config = dict(
    win_length=400,
    activation='swiglu',
    fused_qkv=False,
    subsampling=4,
    width=320,
    loss='cross_entropy',
    init='lecun_normal',
    residual_init='none',
    optimizer='soap',
    eps=1e-08,
    precondition_frequency=50,
    steps=8300,
)
Rows from block 3, named by matrix and row number. Rows with one number belong to one attention dimension. Each number is 500 + 25 x the weight over its row's rms, rounded and kept within 0 to 999. All counts start at 0. Numbers have three digits each. After the name is the row's rms in percent of the matrix's.
# q: attention query (model.blocks.3.attn.q.weight, 320x320), inputs 107-213
# k: attention key (model.blocks.3.attn.k.weight, 320x320), inputs 107-213
q.188 116:522520513478470448452489500457454527513509514535464521500523520533490510489465518509477490468500487500468500506511486495526486523508525462483475463545516478564500482484535500500500500489541480493511460500488529519508480516463488518473480500500505526526495484519458507461483487492519490528500456472500527482460500482500477
k.188 100:510518516500481489484481484488528512500516500485469500480500540477500500514514500525518500486485458546477500519535520529500517520488489500505493500456472568500488446500472520474534514546509500482488507524518523511500500562459500528539509509472495500516477527495500521500513446500531516500393445510485475519455488521500520
q.189 115:483487500508462396500473500500432500507500476520500551466507500588500487509491522544514468507531462522464532488439540500511500487500540513513464488553437500544491519483519452500500510511473507430500467538500500534500521500475461533500469483500500481476500508506476500542483512487483500552500474479458522491483437487484511
k.189 123:526457500481500509493471486535463538486512463539474500500514500485500493523500468539513500487524500508500471524518513522486521492470480528513500517488488510468529448516514507500500489526516510488500521453500471461500482539465453494485512500459500539520474523500488500527532476559500483526464470543500441500486507500533494
q.190 110:500500500551500480500490484500529475491488506484516528500486500485487517500484451500500558486500534453500479476513500535467471509526495541500538528500500521526532535500519479529509550551476541507500491512544500465500521484529525543533520500500517476500524487500513514508530450458426453500553559482437483500500488508490474
k.190 106:486500455469488506514550527525488531529500548500512500549576460519484520530500500554481498520460500481500493514478463500454521516470474518500481483500516424481500458522488522462513512449475500500517549538500528500486455479450437500500500515500508486492524500480492500500470500521538527505484487518528520461500518500500475
q.191 114:536490471500510534517551477522534500494475511535500482538500491464476524485500486535478508480478530500510486517517500516488471527481475510470557532453500495421516507549450500500519539521478509534500500500513490462532509472526574500500550500476476482509500525500516441509506481488484474500500500530500486491562500522480500
k.191 116:466482500477529478529482518479500467500481533509544514508508500513451516481500535482476500500538525474482526482484477483525419513510517517500500494549500443528500506477512463488485500462508500522491466521515540546500516445559549492491490483567500481473517486506530466478509529452493533500522525484519545500527482488506500
q.192 096:479500465509527500500500500485500500487500469538500488500529458479500512500500512488479500476500500476544469481455500513500478500500533425480477561560512526518523417475475514520564500449470500519500518500500526500478484491500522500524507500500500500509500487500473572500515491490475500500507529553515523449493545487500517
k.192 088:530555522492484537470509500460488500500500558554500483545500512497508534473524500500500467500460473500473455536500495469500545474515500500515495458529464514485500469532500500500473500507471500500471509526467538493463481428510492500502512518500500515547500500470525503492500500511516543480492489472500492453517500500500536
q.193 113:489481515500523504549500495455510500500515470537483500514485500487491512500500468476500500464503500469488538500500500500500527523518521460552500489448500510532532437524500500500523500500531484500500519503500471524512491500500500500500500492494500524515500539500480582500500544484477500537438492500558500547500511492476500
k.193 093:500500503500500559500500497500500515500508536500549502535531455517500533475514500500500445500505474500441496500500504500519533493480500500500500460432500458500477464528500463484472477500495520500481508500522500545463500485500500530475483500543500500500500507500494541570500525525560556500449500513472500481500500500472500
q.194 088:485537524531518500500490475500500434500526500500490449466479525483500520500482530500500514500526500500500500500530468528440489471445520516500500500534549551500528500500500500525500500560467474547500531500515532500465462500500500500500547500500500500478500500500483466500500463524500490483500500529490500505500500500462500
k.194 063:466500508500540486537500500537444500541487500480468500470500489514490508490427515536500500500500500500500511475463472530500473500500464500500500556473533500483473545439500489516434483468467475500475490525500495511543469500469500500500500522500508478500543500466474500427538473500402500500500500500500500500500500500515500
q.195 136:519527529500468500521487459462500532500500500512500474480460531500514515540489500528479460468476470525473500547505496464500539510470500567458515473435505478432500479571500490550453500532500517514517556487461480463500517521511500482500509500491509481520517517487500491472513453500503508500467459500541481552471522527500522
k.195 133:486500473500519500546500500522500531526513466461467509549500474500481462500500531489500500549541500508541542500500560515492470529503486486545500542460500509500500500500500500500496491494500500500479500459528459530500500500454500502495484488473516501454500584500450500500491500520500507500450521550462522500500477467500495
q.196 093:538500533500492500500521483454495500538500537533524500500500544531500500500500500507507500476491459500468490550510493480474526500500520526492532495482504462419500500500500500516461525504467480500483500500445491464456500508501500499461500525505500523500500500500518435451500500500500520428500479459490470576500500500522500
k.196 119:487458447504500500523514533489533523523500495452467476520504518469500500500488508488537500500532500505500550500460539500509444554484500480543508473488500489570500474466500474448526475483522449469494491481524471507500487500475506500500488500500500510500500519503500500506500516491500452500466512556500518516493470485500500
q.197 174:516500523533457509500500466482536490519520500479500466460448517500527500528467471500500505464476476546457474518516463477471515510500500552443534486475532507447476540534514509527483500564500521521495486500464467462500500541494518500469510500464515492500551470500527442434471500539526500500500456475500484536470519536500514
k.197 144:505500477514492500526526465529491500500521456459483500516510474495487500500462526511500500545544494515575530500500578517487460514526471526546509558500532500555533500473500488466518500504532532500500507489540463515496525514486491500553472466500466492460488547494504492500507500529500489498500522576466504500518500458489500
q.198 081:500500530473482500500517464500500520536500500458500500500440538520533526500500516521500500488492462532473500500525500500444533483500500555500500442500569513505475557500500480500500482500471533532500485500500462525529500526529518500451500500480509500500554500500537500455452460500500537500500500500461469500500500477517500
k.198 075:534500460500487463524500500541546581490500470453500500464518500500517520525475518500531533500524500500500500465509549534500500465500500522546475554500528481515500468500484477500528500472500517537478476526500500500528448500459500500516500481500500429500500535500488470500515500500477531464500530515500513496486500493515464
q.199 113:500500538500516498539500520500511487514530471481500500519460500500471500513522500500493447457500536500541486527500492500500485525531500500522508513466500523477500510479500521500500500543500500528500500519500473479530460541500524443493484507500532543507500515480466588536511513509467500500500541496522479500500514492467524
k.199 117:508500500500529516500480532500500480457483543479500491480521500530500504447466500528475505500463523525443500546472500524515472462427500514459500500481499500500522486513490500490428469512500504462487558482489548525470512436505500500494480518525500466515518496499500516549514479506500476500540497523500500524500500523529516
q.200 099:500506500481528484469493500500511500525519508465480482500500500460508500500532464462549500500500543500500500464539500500517500527500500500500500500500539468492500574500507454473513512525453480500541517478500479480500457555556500500500500519500519514484500500458500500439481530483538490500500539500509484495478500500500451
k.200 114:494500496532471505490514500518562500500458496468523474486500545500500500465436513485500502500542500473500543504500500522462500504457500477500558500487504500500500500476500455494500503500505481500500489480500535485462500466487548500469467493526500500548516500511500444500525500482500500437532445520500511526486537500528501
q.201 125:527500500515526539500500480542540473500500543500500500500538526488528527500485500500500557498500500500448500529526500500500500500518504535500554500500534519476500519469500500500479476468500473500482455500468517486538500472486500500500500500500515500521545500500526472500450457495478515500500468518500500500521529476464500
k.201 105:563485543528500519500490500535500500500500519495510467500507519500500500504524509500500534494468475523497500451540490477517505496554488550509509500500544500515473470553483532510459500500515522500492527537452500463500524557559528500508524516500500500506518534503512500500500466588500510487520543500494488500500500476453500
q.202 119:500500466483470535549447500453512500500535500534514500500472500490500470554481486485500488465500471500475500542500500474507512513534487500509523488517500511500496455562500564500497493500500478511455486500477480457519468515475500453545500500495500512541500476500507528515482500520510507522452482500554511548480505513500500
k.202 116:513520519500482541514490500508465500489500519500512500531500483487518477487509477538522514489470500510486460500526500500516526484535479546500466500483489506505527460562500548500452465519500537500491523500500480490500500495494500500497531500502511527528500546463500573500490492535561512500500526520468516527500476486506499
q.203 100:500445576500515500505500479526492461530532526513470521500481516475500500475500470500500500463500500500478500500500465480457457528513500538500550531500564513446514538482482500533500543500510487538491507516464500470479466500476521500457500500500518509493542500500470508455500500517500488510530509482520500500512537500478478
k.203 104:460485475543530526500529485484544500531513500422516472482542500500487520433473500479489500500500511522507512516479500521461471544500520519524541500473500482500518481485481483494481486500500486473491500500483521470517500500533554500527482544521483507500528471516515523500537510500447447464487505543500500551500513530490511
q.204 111:480487474500521524533500525500512537500500481500536563500500446524450500500500491492509500507502500500486548500472585500541500488518525486555517500500500474533534500500500526471484440475521500500512500460520493500543521500468500508548506500500500500504500526486465554570488500506536507500416500514500508506465464474500554
k.204 092:485507500460500518500500537471449516500500500545500531514500500500500486512547482500500500451425559490446470496467459443500500500500480509500481500566462500448459523532553542500474500500483500500500500547473500483523500500525536475510512515519500487496472496516521546531500519500500472481482489461521500472500516529500500
q.205 130:496500524500500500500492500487500500466492500525471471473500543474512517500485500474484513500473527488500458500500466500474486500466464510500545556543507490484500518469441527500500515516500489500500500519500515479500456474496555500500500522500500449517537470500523455435500500500474487522551511515522486459519561500500446
k.205 116:486535500530522524500523500500480523500527526481468405536544500500500500500452525500498571572460488548468500505511500472500530529461500497500500441493500500557500469500481537500485495534491486500500500500500470516495500500500500520500500515500500512528530500500500500500500500522507528511500471538457482516500500475470514
q.206 129:500500525514532500463479503520500469500469530500493500500531493500509500466465539500500500553500500500500475489526482548500500500507505486500495540557503494518505500443445523500472504475500500500488500554500510517473500459484500524522494500548500475487532500509500500484500500485468485469564527500494490453500495484500456
k.206 107:546541500479500500500500500515456500496500511521498451500500551508500529533449554489462581500479498500500431507500438460519500536490486500506477473470500500514493460482500540500513517540500477500500494500482484500482491500543478523531500518500500512517500526478469431425500468526501529500500493485474500500500491500460500
q.207 121:515500527500500473460500505524480500488473500471492491500517500507488482500504546500485543500500544554500500500540431526474500480463483512500528500542500494480477582446485500500500516518500513500535481514486512470500512500500529531500552500518500452500555500500500452500514513468500491460551540485485500453530500525508455
k.207 091:538537500505497477491500500500500495500500478500500382463500533439500500500457500507500500538500500500540500497491500510475500500424511461492512491485500486500500500500453500500500500482500500543500519500506500500480535552495507500484500484500500500500500474479500500461508463492434471466532500521500500518555514500500500
q.208 138:492491500472500484547500515563500544433527520475503500500516442477500500500533458518490446500510511468500479500500511524504560508482482508500525500479525489452490517500523459474459479500532492500554511520545456500500495529492496457500536531500531508545523522492500530528486517521530554492500513521542507500496500504455489
k.208 135:532500486510471508493489514523528486513483514456542457500500492500518485500480564475468500509571487532471508447480551479508470483474531495540500503500453500526489524473485480549500500504517499521489500596500505500509516500500551535497472481500500496472534507494537463459487526481500526500522519500499500461534500490514500
q.209 135:478500507483522490526511500572463525430500512488550452500534469466500464500531453528494459468476519492533467518505494531552516469511528489509488513482516486448465488506513479479479518500511515513523506521521500523517481520461524461465483525476498500521489526534500492543511524519516518500500513500562471490506500515518523
k.209 121:514517500515475463517500500534520477513491500483510483467519500509510476500468558460513500520487500473482533500484567475529500500500479470500511504500454500542474572510492485508500511522537522500489474561531520522525485475500512523510479487500500496507532491500526481470495500486516521500515527500463529487565500487500510
q.210 115:518547517500500493509500500500488500490488532518500403500532500500522506488500500500463500486480500513476500534511441500513519488513500510498500451458500500472420461525516500500500517513527461500500530500483506500520500491458538475479448500526500500520537491500491465551500500527526509518500476465528500493531481511500500
k.210 107:475500500500483500500509517491507500457471479500500482500485500502471500500500523500513500500476529515500500520500558500564546492500534500514500487500492500493472547520500470539501512529524563493485500462500459500500500513584504500542489476467507500478492537478503496500486549470504539498500500522461498492500469490500500
q.211 094:485459485481500500477533480486458500511489477500500551534472516517500532518500517552531500509513470470477488481480500500484518500513500500500477500547473500530545518454511474519500489528482533489500478438500510500481500524516500500522500500500500514524478519500500552425531486476490530513476519528424500500412486460511518
k.211 092:460516518533509500500511490500464526488511481526487500529510500534500552481523467533472500513452519486526513515532438516500482455500512520484456474500500500500528457479538531456488500535500512500522538493513477531486562478461473515500525478527479522534437475486500500530500458485466476520532500470500460539495485478449500
q.212 089:519552500482500460522488484500500479489500528527500527500540500500523541500500500529456473474472479500500419528483438527500516500510543527500529500500531468458482500500449520500442514511500487532481500534500486513500478459451496452529492518474512500564553486490475500524500500500426492500523517507509509541500485519500500
k.212 107:513500476483490486437500475500500500483500500500526500500500462519500459460500539500500530500500500522500521483500534478500491532455531500449503541500479475500500544454484500521524515500511499500471500527500500500517431500552530545500500477463532500500517536500509489479511500471547540487488500500431500469500500500518500
q.213 119:488500536523485513479491515445464484552456490514456523471477536512508505482491489512489513517485500519500494482521462510452530493500484542463517500509500500522546507514479537512500500524472500479500482513500500489485525467511455504518500470500522482486520478492512537487500491442511431494510492508469500540488500486495500
k.213 123:514486506490527556459500463468518535531482490492505500519500492483506473500493434500500491500508545500500511529518476485511532516475500456474511507500513484456536468522485500500489552474527500516490500483445480485478476527474446500484518509441509500552509522492485524494540483500477517517458484500500479539488526513517514
q.214 093:500504522512488518500500512454468500500436481547481500477516539482500484500500483519479526532470500517472472500481500518456561510481549528464519512500522507526508526500485541510490517500500543500515500514444513525489500460490500480534529505500512479553500512534500500454544467500472481507543482523484476500447515500516500
k.214 097:527531481495482539500500500500500500486465474436503482462488475500518447430536473500500492499463517500495500527492500500536523518492539500472429521433479480500473504486485533530562500489500491525463500453500500483513500491502500515491500503463491500500491546439477494500500547472521500493500474478467514515479476528500470
q.215 097:455500470500519513543553522558500530472500500495516500458486492479485485490508424510471464522574500525521513468542500485474527500484508527500520531500521493465491567500500500500500500510509482540519505522540487518567500565479500483463514500500537500500531510518520512478500507515500526500471500562484500500519527466466517
k.215 114:525500517489500471500456472499500481500511525494516500484482475532486498500504547487448500463527500488500528488458542476500464516500500499478534504500460515513493500496500500499447480503514465467483480500500500500560561483457511487500509450498523467472527490513518500455515500500480475500478500500500533513524524491507531
q.216 115:528523500513500500472500500452500486515500525521491500529540500522500517530461500517500519500493469500496493500525475483478500500500533473500483500552500500500493464500477514500534541475485500480454500547483525500491483478500531522500500500525466500518505529533507437500500472467424476500556500475494500491500482523528488
k.216 103:485464500500480477500487524500438500500533456487500506521509461541467505500545500523499444500460464469500507512500524532520529525500492483500500506500495505540483500504537525468500492500500500500506444431525487482500500507565500500500500500500500569500471530469458500500482499500522475500500500455475534482500481526489434
q.217 123:500500519522490507458500500449500489507441500520535521534464527523483518500463500483500505517500516500522500475484508500486496514500500488486479512537466509511510531477471576500520500459490500474481483515500520500482516429516488528525488479500476500488467462494490481482500506454481500459521531500469519521479517500554480
k.217 105:559466506473526487444510500475447475500500500538500510518518521486486511483500500526511549508432500468537476483522500500500537500475490482467500446500500493500510450500500529500496500454500471510520523472482549471500492500500469446425488516477500488500500517500467478500489449528500468493533518477517484529477500514490449
q.218 108:496463487500490490488490508512519482495509480491516486500467517518478500524487566470523500511494528486486525484500535451449439519500500481495485500518500521549533519500510483485500494482500508510524452490518493482518528500527470531488484489489476510460474500495482431456459500500500487507491485507472500473500515481500500
k.218 120:523500500503500477500466500500477471500526519500500500478510535500534511479452555536500555488474475534500456478481456471463469500488471540500500482500540490500500500465500500475499461539500469500522500495511500483518520480500500472464500513526513470517526460513483456486500480554505489500510500497516500510482517517500481
q.219 068:500460486500500528500517500479436519476477500479456500478500538500509459500548473542500482500521500487521500523500500530525555522500500500484500516474492500533453519516525500532500515527479529511517471459500488500484523500437482500516483551517530500532471532549484552515524537500472500500488500463500483500489500474476518
k.219 077:500548522566536471517500488500500500515500490526521500500529500469517491500508486526465547520491530550500482500512511474515535480500521500505523500527448476472466500500465505526500565485485542500482491496485500500457478484519500527507529514500500478563500523522496462500489500500443500486535520500471500518464490500483500
q.220 108:500500473500509480538500513523475511475493500500480500527482500500500491500542473483512436519524534478460500500483541488565500500500500532500478486511525516513486500514553450500500488480508518472500529443500474491532523525500500477500500500428515500512500478500500536500519500531500500500448500519500500479473517490464489
k.220 096:485537462518500500488491500474497489473500473500544470516513500512484500496518500500435543500531517578488512463500482500500482454456500544500525513520475571502492507457465461524531528551471519500500498549500523500448533500500525493517480493513532500495463448500540460500494501500465487500520491500489449487500493475500500
q.221 122:500476500500481500500515500519495466516515460485493560519465493536464509536488500487538490535507467476537536467493543485476470532500500500485525543568500511512521559500500492512510509480492500520483457486520483484533500548523500520482482476465494518500500526512468478460494518470456491514500508521484500464500500470510509
k.221 129:489524500515500454500500500500474491495550481500478511500500500541500534500500537536478500470500466500490488510468466467438438491480454532500474500500521531527500524484524516476476465542500456481526500500522504490517534500468510477480479500563475481511500438489500431500481500564481460482500500457517500471500495500500500
q.222 135:500457500461490516455500514487483500500489483500500534485434500523470500476487500500541500519488523512514506465470489500491500512500506523463481518533487500533547559453485563500500478494470515500519494487509513531462524480552473537505481496500500488484500473473480523472513500439500486483508531500500515500500517470514491
k.222 107:500469509500535477500480500478489481546527527543455519535526521495497529500500493501483564506488516486517500488513445502442512500500500494490527474540509539499539462500529512500486511471460500500500514514450546491500526536432471487463497528500507459500517500482500468461490435523500464500503510525527454510500531508455505
q.223 110:500500500477500512483488525473481524500452481500472518441438531510476509470500484500500500507516526520522500469482450514473554508492500500458538516540500500524525517510490538508486511500500471479527474500512490534500520462515437488500519500510542474480519480500511568500479461466530435481510500509500513519539539500485509
k.223 104:500484537500541524442486500478553500529526511500494519500545500470487494477500452541500475469500527500541540456529443500467500531500467471500541483548503469451530509507514524500500537460514452522476492531421470500488529546500481488457527513447520500470507512483519510500500480475436500500522472538539500542458541500526500
q.224 081:470512481481487500500488505484526533500500527500466479500472488518539465533440539516457500514522488519500524500483521478500477500466500458500482477519516523500473512539500485500472475487500480500500474500492526560524473562421476500507511500510526500489560500538522500500500500534500563534484500500562489500492583478510512
k.224 078:511500513526555466500500500538455500510514525511471548438531458535500456452549513525500439500500509548521526537526539485515518525508500518510500480500500521474512525500527500480489500474513489500500500523488527500500450500469518467500520460465517465500532542509500523500529500535468484539500500500510545500479464500511500
q.225 078:483467451511547521486530478521478535500500506455481488484517522437521487471500523533500539469485516500526514452541518500491481500513500500500444500500480469500513432500513520485539515460550458466500500482519473529500554554516506500465474500542470536535460471500533471500500478508513500489500483525487469481519475529471511
k.225 087:492500448456468500500500527508526481534500479466472467500511516486517519496472509517526507531505521500489461500500500487475518500487494523466536484500518500494522506519547530474500510538500500482480500454500513513553517500500449500436526500485511500487516500483480489544530444552510530452445532533500465500500483484481530
q.226 073:482461500521500500447447515500485537475486523527511500534500516470500456534500484500500477513500500522500470473528500552459484500477544485517444522537490500523513449500480500485500500441520500474519519519500533481460511527486458482471500523500535531516523563462475551532480500500500512500519500479510471500525527500500529
k.226 069:547511500500500506500527544553500500488485500470469482516522513536500542459500532486534500500461472500529460457473482500500564521488480500500500500500500544564500455546500546500541500475509461546471500460500528500541500500500500450448500484500522527485522447500524500500478500538489488492500500528532500511576485521500500
q.227 077:461469494510524500484528500544526516500492434529500485511519524500528518525500535535500500482546592450500508516500548500500432500558500471500454468500531509560518483485519459513489519500500531520535475473473485500450500522527500457520516500447500537500467465460511500500500485500528500541464452490486500500458500539500506
k.227 079:490500500556520500500461485536507522477513500500528485462531500494500485500532494510500494461500500493451524514515536503486472525506481543461506507500500466526505500454475511488460513528500500490500562500523523436517462562500490500507500511547500526500500543467500500530513500500538500500485492500541450476500500540503500
q.228 135:511534496527477500500530537491518486500500500517539522488526500500436553453495531485517500473516500495479445555478518500549477482551516518502481485457528455512515548483514507511487510526488554500484503442500500504492512513563516516522469481526489500500480490488530500500493494512500492500514472540500488593436466534511516
k.228 103:500500500530500487492479513505548491525500500467500500451484500519520500482506508475507516500486490500458500468500500500447503507525538500470500558485443500506484531471500464551487525526500507526460479538500519500517485473529538541565530500500500442495485500520480459476458553441517512510528500490487524478529512519518519
q.229 089:523500494514500477476516548487511440500500519506500523482525500501469527500529477473488528458526557483496455510500500500534462489521517548485500500484487457500500532464480513532500515515507540500461509466500476470475519477533529508516489500571471515446513500500487531500533481469500500490557500554500476538461469552465478
k.229 088:485500517529513500500500500500500515500500504476519455503433576514500500541464500492541535500500492462531500471508521495500500478545527500518521487500481500500462517464507500500519519490500513500506450500450500526490524474500515500548522486500478445500500500524462500438474471444510500500534538469483525525500504516500483
q.230 113:500522490537471500516548549471520518511506500523550487500540500520440536529520493500513500508511531483491465511516471520542493484526525500500469475494516457491530537481526519500500493543520527500500522454470500517489506500555544481552514500530475488489500490457500540487478500477544492491540489500500519571478486543500484
k.230 101:525520457520476482500516500500536468500522480465494500500471496516487513550500543470500506494463487513516482498469500525500500500500517500496483500522470499538500542506500500491494500500500510492500485559500529500500516453541514527529515476500454422446554485543517441445500542459477530500539509481463518473534500521531500
q.231 086:473492500488518500476476459500500500509500500492470471500517500452532466511500482500500535527500479524455535468500500533460489593443500519476523488471500518544476478511500482500472480461481483526527497543475500451500471529462475500472479524475555517516536549524493500523500467514500514517479474486488493465514522440476527
k.231 076:547500500489500484516500464494500480500452532483500530515570512485500546500501523535500500476483509483500523520468468500500480498442500500518500484480516500424552468540500516497500485500523492500500461500500464478500466500488470500480473500520491501519500533500464534487482469520500500518467466549516500500516464500500500
q.232 085:479500515493483518500467473500468500490500462500487505483500521489544490533450479513500521500468457500517485462500500522517500500500447485500477481526455433525500500500485497547475513500476464538519503500509500519483500485475435479512507500510509500500500556524500517500500482514500500518539535473500491476523500460465475
k.232 089:529480520484500549523479516505500518500487500500500500500500500529505489530500500500480458514442500522481500500510459458459496540500467516500500500462481492510500500534500516500491523455451493500512522511539500514492477478468444484500518541500515500456500519500570517500550557521500529465476456474525500533500467500453486
q.233 104:478500517507522482500509453543484510500543500483500463500500500459500456460483500488453462484500540493500500529500492500517494491483471520460510505452509500500520478566518521500500500513510482521514482532500419545510475500468548500461500476484518527505500486500527480538492470514521514496484456500515500464514506500530537
k.233 116:485478510457489514511500494526534543500453500500431473500511537491531517485515474516489485539542489523483482447527500520492478500488489542500500485455516538483541490513481484543491513504515500510517514442500500473472512516456451481489481500523520515500500530515500523547548500514500500470447516500516420500486528523484535
q.234 086:473482520511500478500447500537517469500500500491481533488500476525538455466500500500467465500512479569469563467500520517491500512434511500504544562518521530500432548484469500486500500465500526483500500500542500473513470500441467500470493532525546500500500490529489532500500540500518500519493520535500469466500517487500500
k.234 075:469530500544469532500500523487443493486567457467479500475534521500531464462500464522540519451466480529475439516522538522488521500518524487485509490530556500500520493500473521500500536525517500500485513532471450481481500500489531489500500478500500500515518490480500532407500487522470433515488500529522511484500500500500480
q.235 091:500500500500488500517525500500464516509469515500500529520510512524460519520500500500511508517500518458500493528536474500515490500522540484500486467500520443484531543485500500518511489516521532514532516456471500523479500487543483455518526500535475479475509520515500500516489543508482469468558500482447530523463457511500474
k.235 101:500490500565479500529524500444500500530541500500500513464464497509475500500500511514500500500500500500532500500474500548473456506514496466488535515512488466517457504456500537500500522515500500496500500565478528490543500475579515510500514500500476500474536469494487453457500518487465529500592500500473500487496500500492456
q.236 097:530533500500458500500538500474518500481500485500521461500453435527412509460476515478484535500500529522482511526515491445523489485531480534469524500481519482469507526510500552482478500527543500485500474477453464551528500487500551500485521500494485494452514475493520487478496498488545510500470445532537486591488509500500500
k.236 092:500536500469511477533500500494500535497477515525475500541500535500545467532477490500500500537511500514470509427487456500436461500492500515477484500534500537518475529480525466500487524500539514500443461500489500500498500533478500500519500500500500469500527523519511478515500478463480500500500539473483467500500578529530500
q.237 083:514455500467526479487500475490529477521518500500526500487544500500468552534567500520489518511472500482516509526523516482486454493535525538557545500467514500517485500475516437526500531500526522500500500466510480464534500535500523545477467518528500500454483500500500500548472518500518500500464476519517519537450500500526519
k.237 090:500523525486484531467535500489481500482461478477549522434471514477464500500471473434482512500500500472500461500510518425512546478500500500514500478560500438485522485522515479540514500519550500521494491476500470488486556486533541500476500491520477500500470487485500487459446465487474457500518500518528500519525500489507488
q.238 088:488500463500511486500500500535500512528474480512508528500514478461518521500500446511517500514500540465500487475500484510500492510524531500518479491476518486500500539500500486500500544500500536500481515480500531490477519451538518485486485500547488484500471527485466477481489545510520500500568530433465485500486463529492477
k.238 093:500487467541433500545522500458540462515562470473495500500451525513500518500500521479500500491500488500536500540474500548454466468500493479463500500500500500513459546500480519460515514527500510500471473521485510483539513459540504511457500500500471500472539471500507500447530536521520524500526507500479557500500500519500472
q.239 106:522500453537500500500526536456468486500500500486514558531500500517465540533500500500512500514500512478489452533500491500505488492520526506530500473491500474481514520460523500516518520511532531515500500422477532465496555428561482500531500500558485493481489509519500565500491525516500487484534535500484523550464477576476472
k.239 098:500500481531474543500513500463500462514500490500520500489476528500469516517464527500500503500459518500558500518473500526500513504500515460508522500500494453521511541509464525448514511532486509471508478554488473548495500484567549528491544509500446504478500468517485478442472500473470487500520536508464500519484500475521519
q.240 089:454471490548521472522500500508518543493485528492521485492493529491521474500518477500488515469500520521481500468500545500500495474500517535530500476464474510536500500500500500463500500485507521500520500517535530472514534472480535500558486500537500500500531491520514484535500530482513478566500544472490500455515486500518540
k.240 084:519477478433485500508473484500488510500520494500478524508500510489472518500500476481509534464473521517500500500527479523476543520506491500500500478466500500500524464520479535500500533500478500500493509480500500500500500483541500466459530587516521513500459514500470523500444500512490476485548527484484448482500541521482500
q.241 100:493516487481500520487487516490463523500500500486468520540500448511478508515500521513500522540500434528516527483478484514534509521449471514527473532514419482588500478479480514480516484430482510500500460518551517513483482492467477500500519515500500500500477500500488477512550500500507541488485500510500490460520523469486542
k.241 095:490500466536500452500500529462500524467514475530489530529492484500454483528500500500500525518505524500457476522516500515486471500521515517500488505534579488525500479516500448477520488557531484462500508500520500486489500474536500547531486483551476483460500481500500494485478473500512457525525553474447536517535513526489500
q.242 103:500488500456453522515491487481500521485468473500500500490474468507500500518500483500527500500500461500489487525483475500517500512458500520490500479494488536500521489529510452500500487480518527500475500487488513489500500548531444500487514536412482551538500520486500500467539500524525500500500489468484489512461548509460532
k.242 095:470440515530500500510484487505544541500481486500459491476431500515452479522482528509523500500512514500500500508526500519500500487500500517500540519523540535488500535490500433468518516550552529476530500512500483492500537482558475500522500539507491471464515463500528500500528524482529466500500522500500463500515529500510500
q.243 120:500512507560535489491515500539574500508514500480545488488500541509500500451516490456500475460500560492483479500500510488500480477544510489529500500490524481488483540500546521488515500551495500488500512471476461500491537526508557500500448523542509509488500458500500522524480510515500483500479500489493500565489500508547468
k.243 125:526518477476454528466469488500467475510500529462470504488520479516572474465468511523515472522459453520531533491463482489486527517457469487505494470477478476513460500523511537513511508464484500520500488500489509500529500475446454459445521511490578500532500521515492486500500500529514551474481454485519520487475481483500500
q.244 138:509505509468464500500486513459450500484500515522455505533500500484506500491507449507500508475471454468500475532500463507500492535445486500475491510487500516500534470508511508518494500446513471522480531509476522469500459530514451490480527547462500509506478473489490516483525490525500500493500484500534486495465525541469511
k.244 127:515474530542500485520516509518559513490534476513488522466500458524521500549500500500526515500519479500463515510488500471500500517524495517541495523480518538490507554500511474446500490551519515481522519497509480492472513492530500500541508477517476531465524500494555479500512500527542500515485530480478509498475529508494510
q.245 119:549491518461449471518513478500472528533487492487492548490488474500485488514500483523500500482491406532468514525467500500524516552475489549480528487500491514485488488517517495513500506453505480500476500500514484491500500519507463500484520500440485521508500492500474461500490495515522509510456461486500520512457500495469524
k.245 102:500500489540500475491506500480529500473500492515535487476478462523500464486515531500530500512500514551481477500470522510532462448538543505540470512530500538535500522470500487500470457570500520500500481500500486481474520515537516546599471488487458489468528486485512488518472487523486500545491500534476529529518484522483522
q.246 113:481500466500500500467484518485449484492492475520439506513500456464512500500500526526472522523517484500500557444467490558507500516447500500500488530528460512533524477474450500470489488458491491487515459533548563518500482474432477521500500471509500500491489514500500481521526500478457514487508523508482521407519518442483500
k.246 113:488530475500508478500530500487528500427516500514532500507480506481476500517500489493491519500500553518500479517500524541520491485512512518469467523545529492515519528462500486524500484544513500511483500528509516469489525474562539534533490514556466494473500463483500500496481492432456448500533561500483488478517483511480486
q.247 071:489485533481481529529500485500500531487512558544500500471500500514500445500500459537478526457500483451500522545516500500529471500548488500500500500458500533500481500520500512517500465476514528482500500500509448500500536500516500428514500512500472500524486482500521523519452461500553459487500500531500500500467520512500500
k.247 120:521500521557483476483484526500477456464500534486470521504537464534540514521469524543475520524494440489500512521485500469486528510500500516560490496443506488525500489477475487500516482467482522500521484479507500512500485451476490500475500500511500500479514500500520460500500500522534543500433443475465507477511493471462487
q.248 102:483529519480525512500465481461444511522484482500478519532500425500500500470460526516500481500527500532535546480490487523500524500449500482500491518500500512549517463500472547500551470450468471486485489545546519507519472480473493500488527500500541477500492510519514500508564500472465500450522531528489470444522509467500500
k.248 095:478500422516500449531520539484500518457509500500511500481481456500461522554500513500480500506500500521512484500500542528500466500481500476472451521523500500524500508494486500468516459524500524500487519546550515511464493500513500562512462491533474471500522518500480441496507472500511519493516515487472500443531523500486470
q.249 083:423507494500514477500480490454460500488500500487475500500484510468533470524515526524467516512480482546500522464500489515470412500512526500537477515516474520548488453527480458487517500511463519500500510500500515516500474473482500500521500488477500500535545500500509520500562530472467458500530512500500500466500470481500532
k.249 092:500510455500500478494500500462533500520513534500500466532475557470457523524500458482473523484465544500513473470500474510457495500519514458453524476511589537472500504529500527459487500514543466537506512527467485479500492500525500532500500522509480514500500468500482456485500510481500500500527508500500479481487500536486461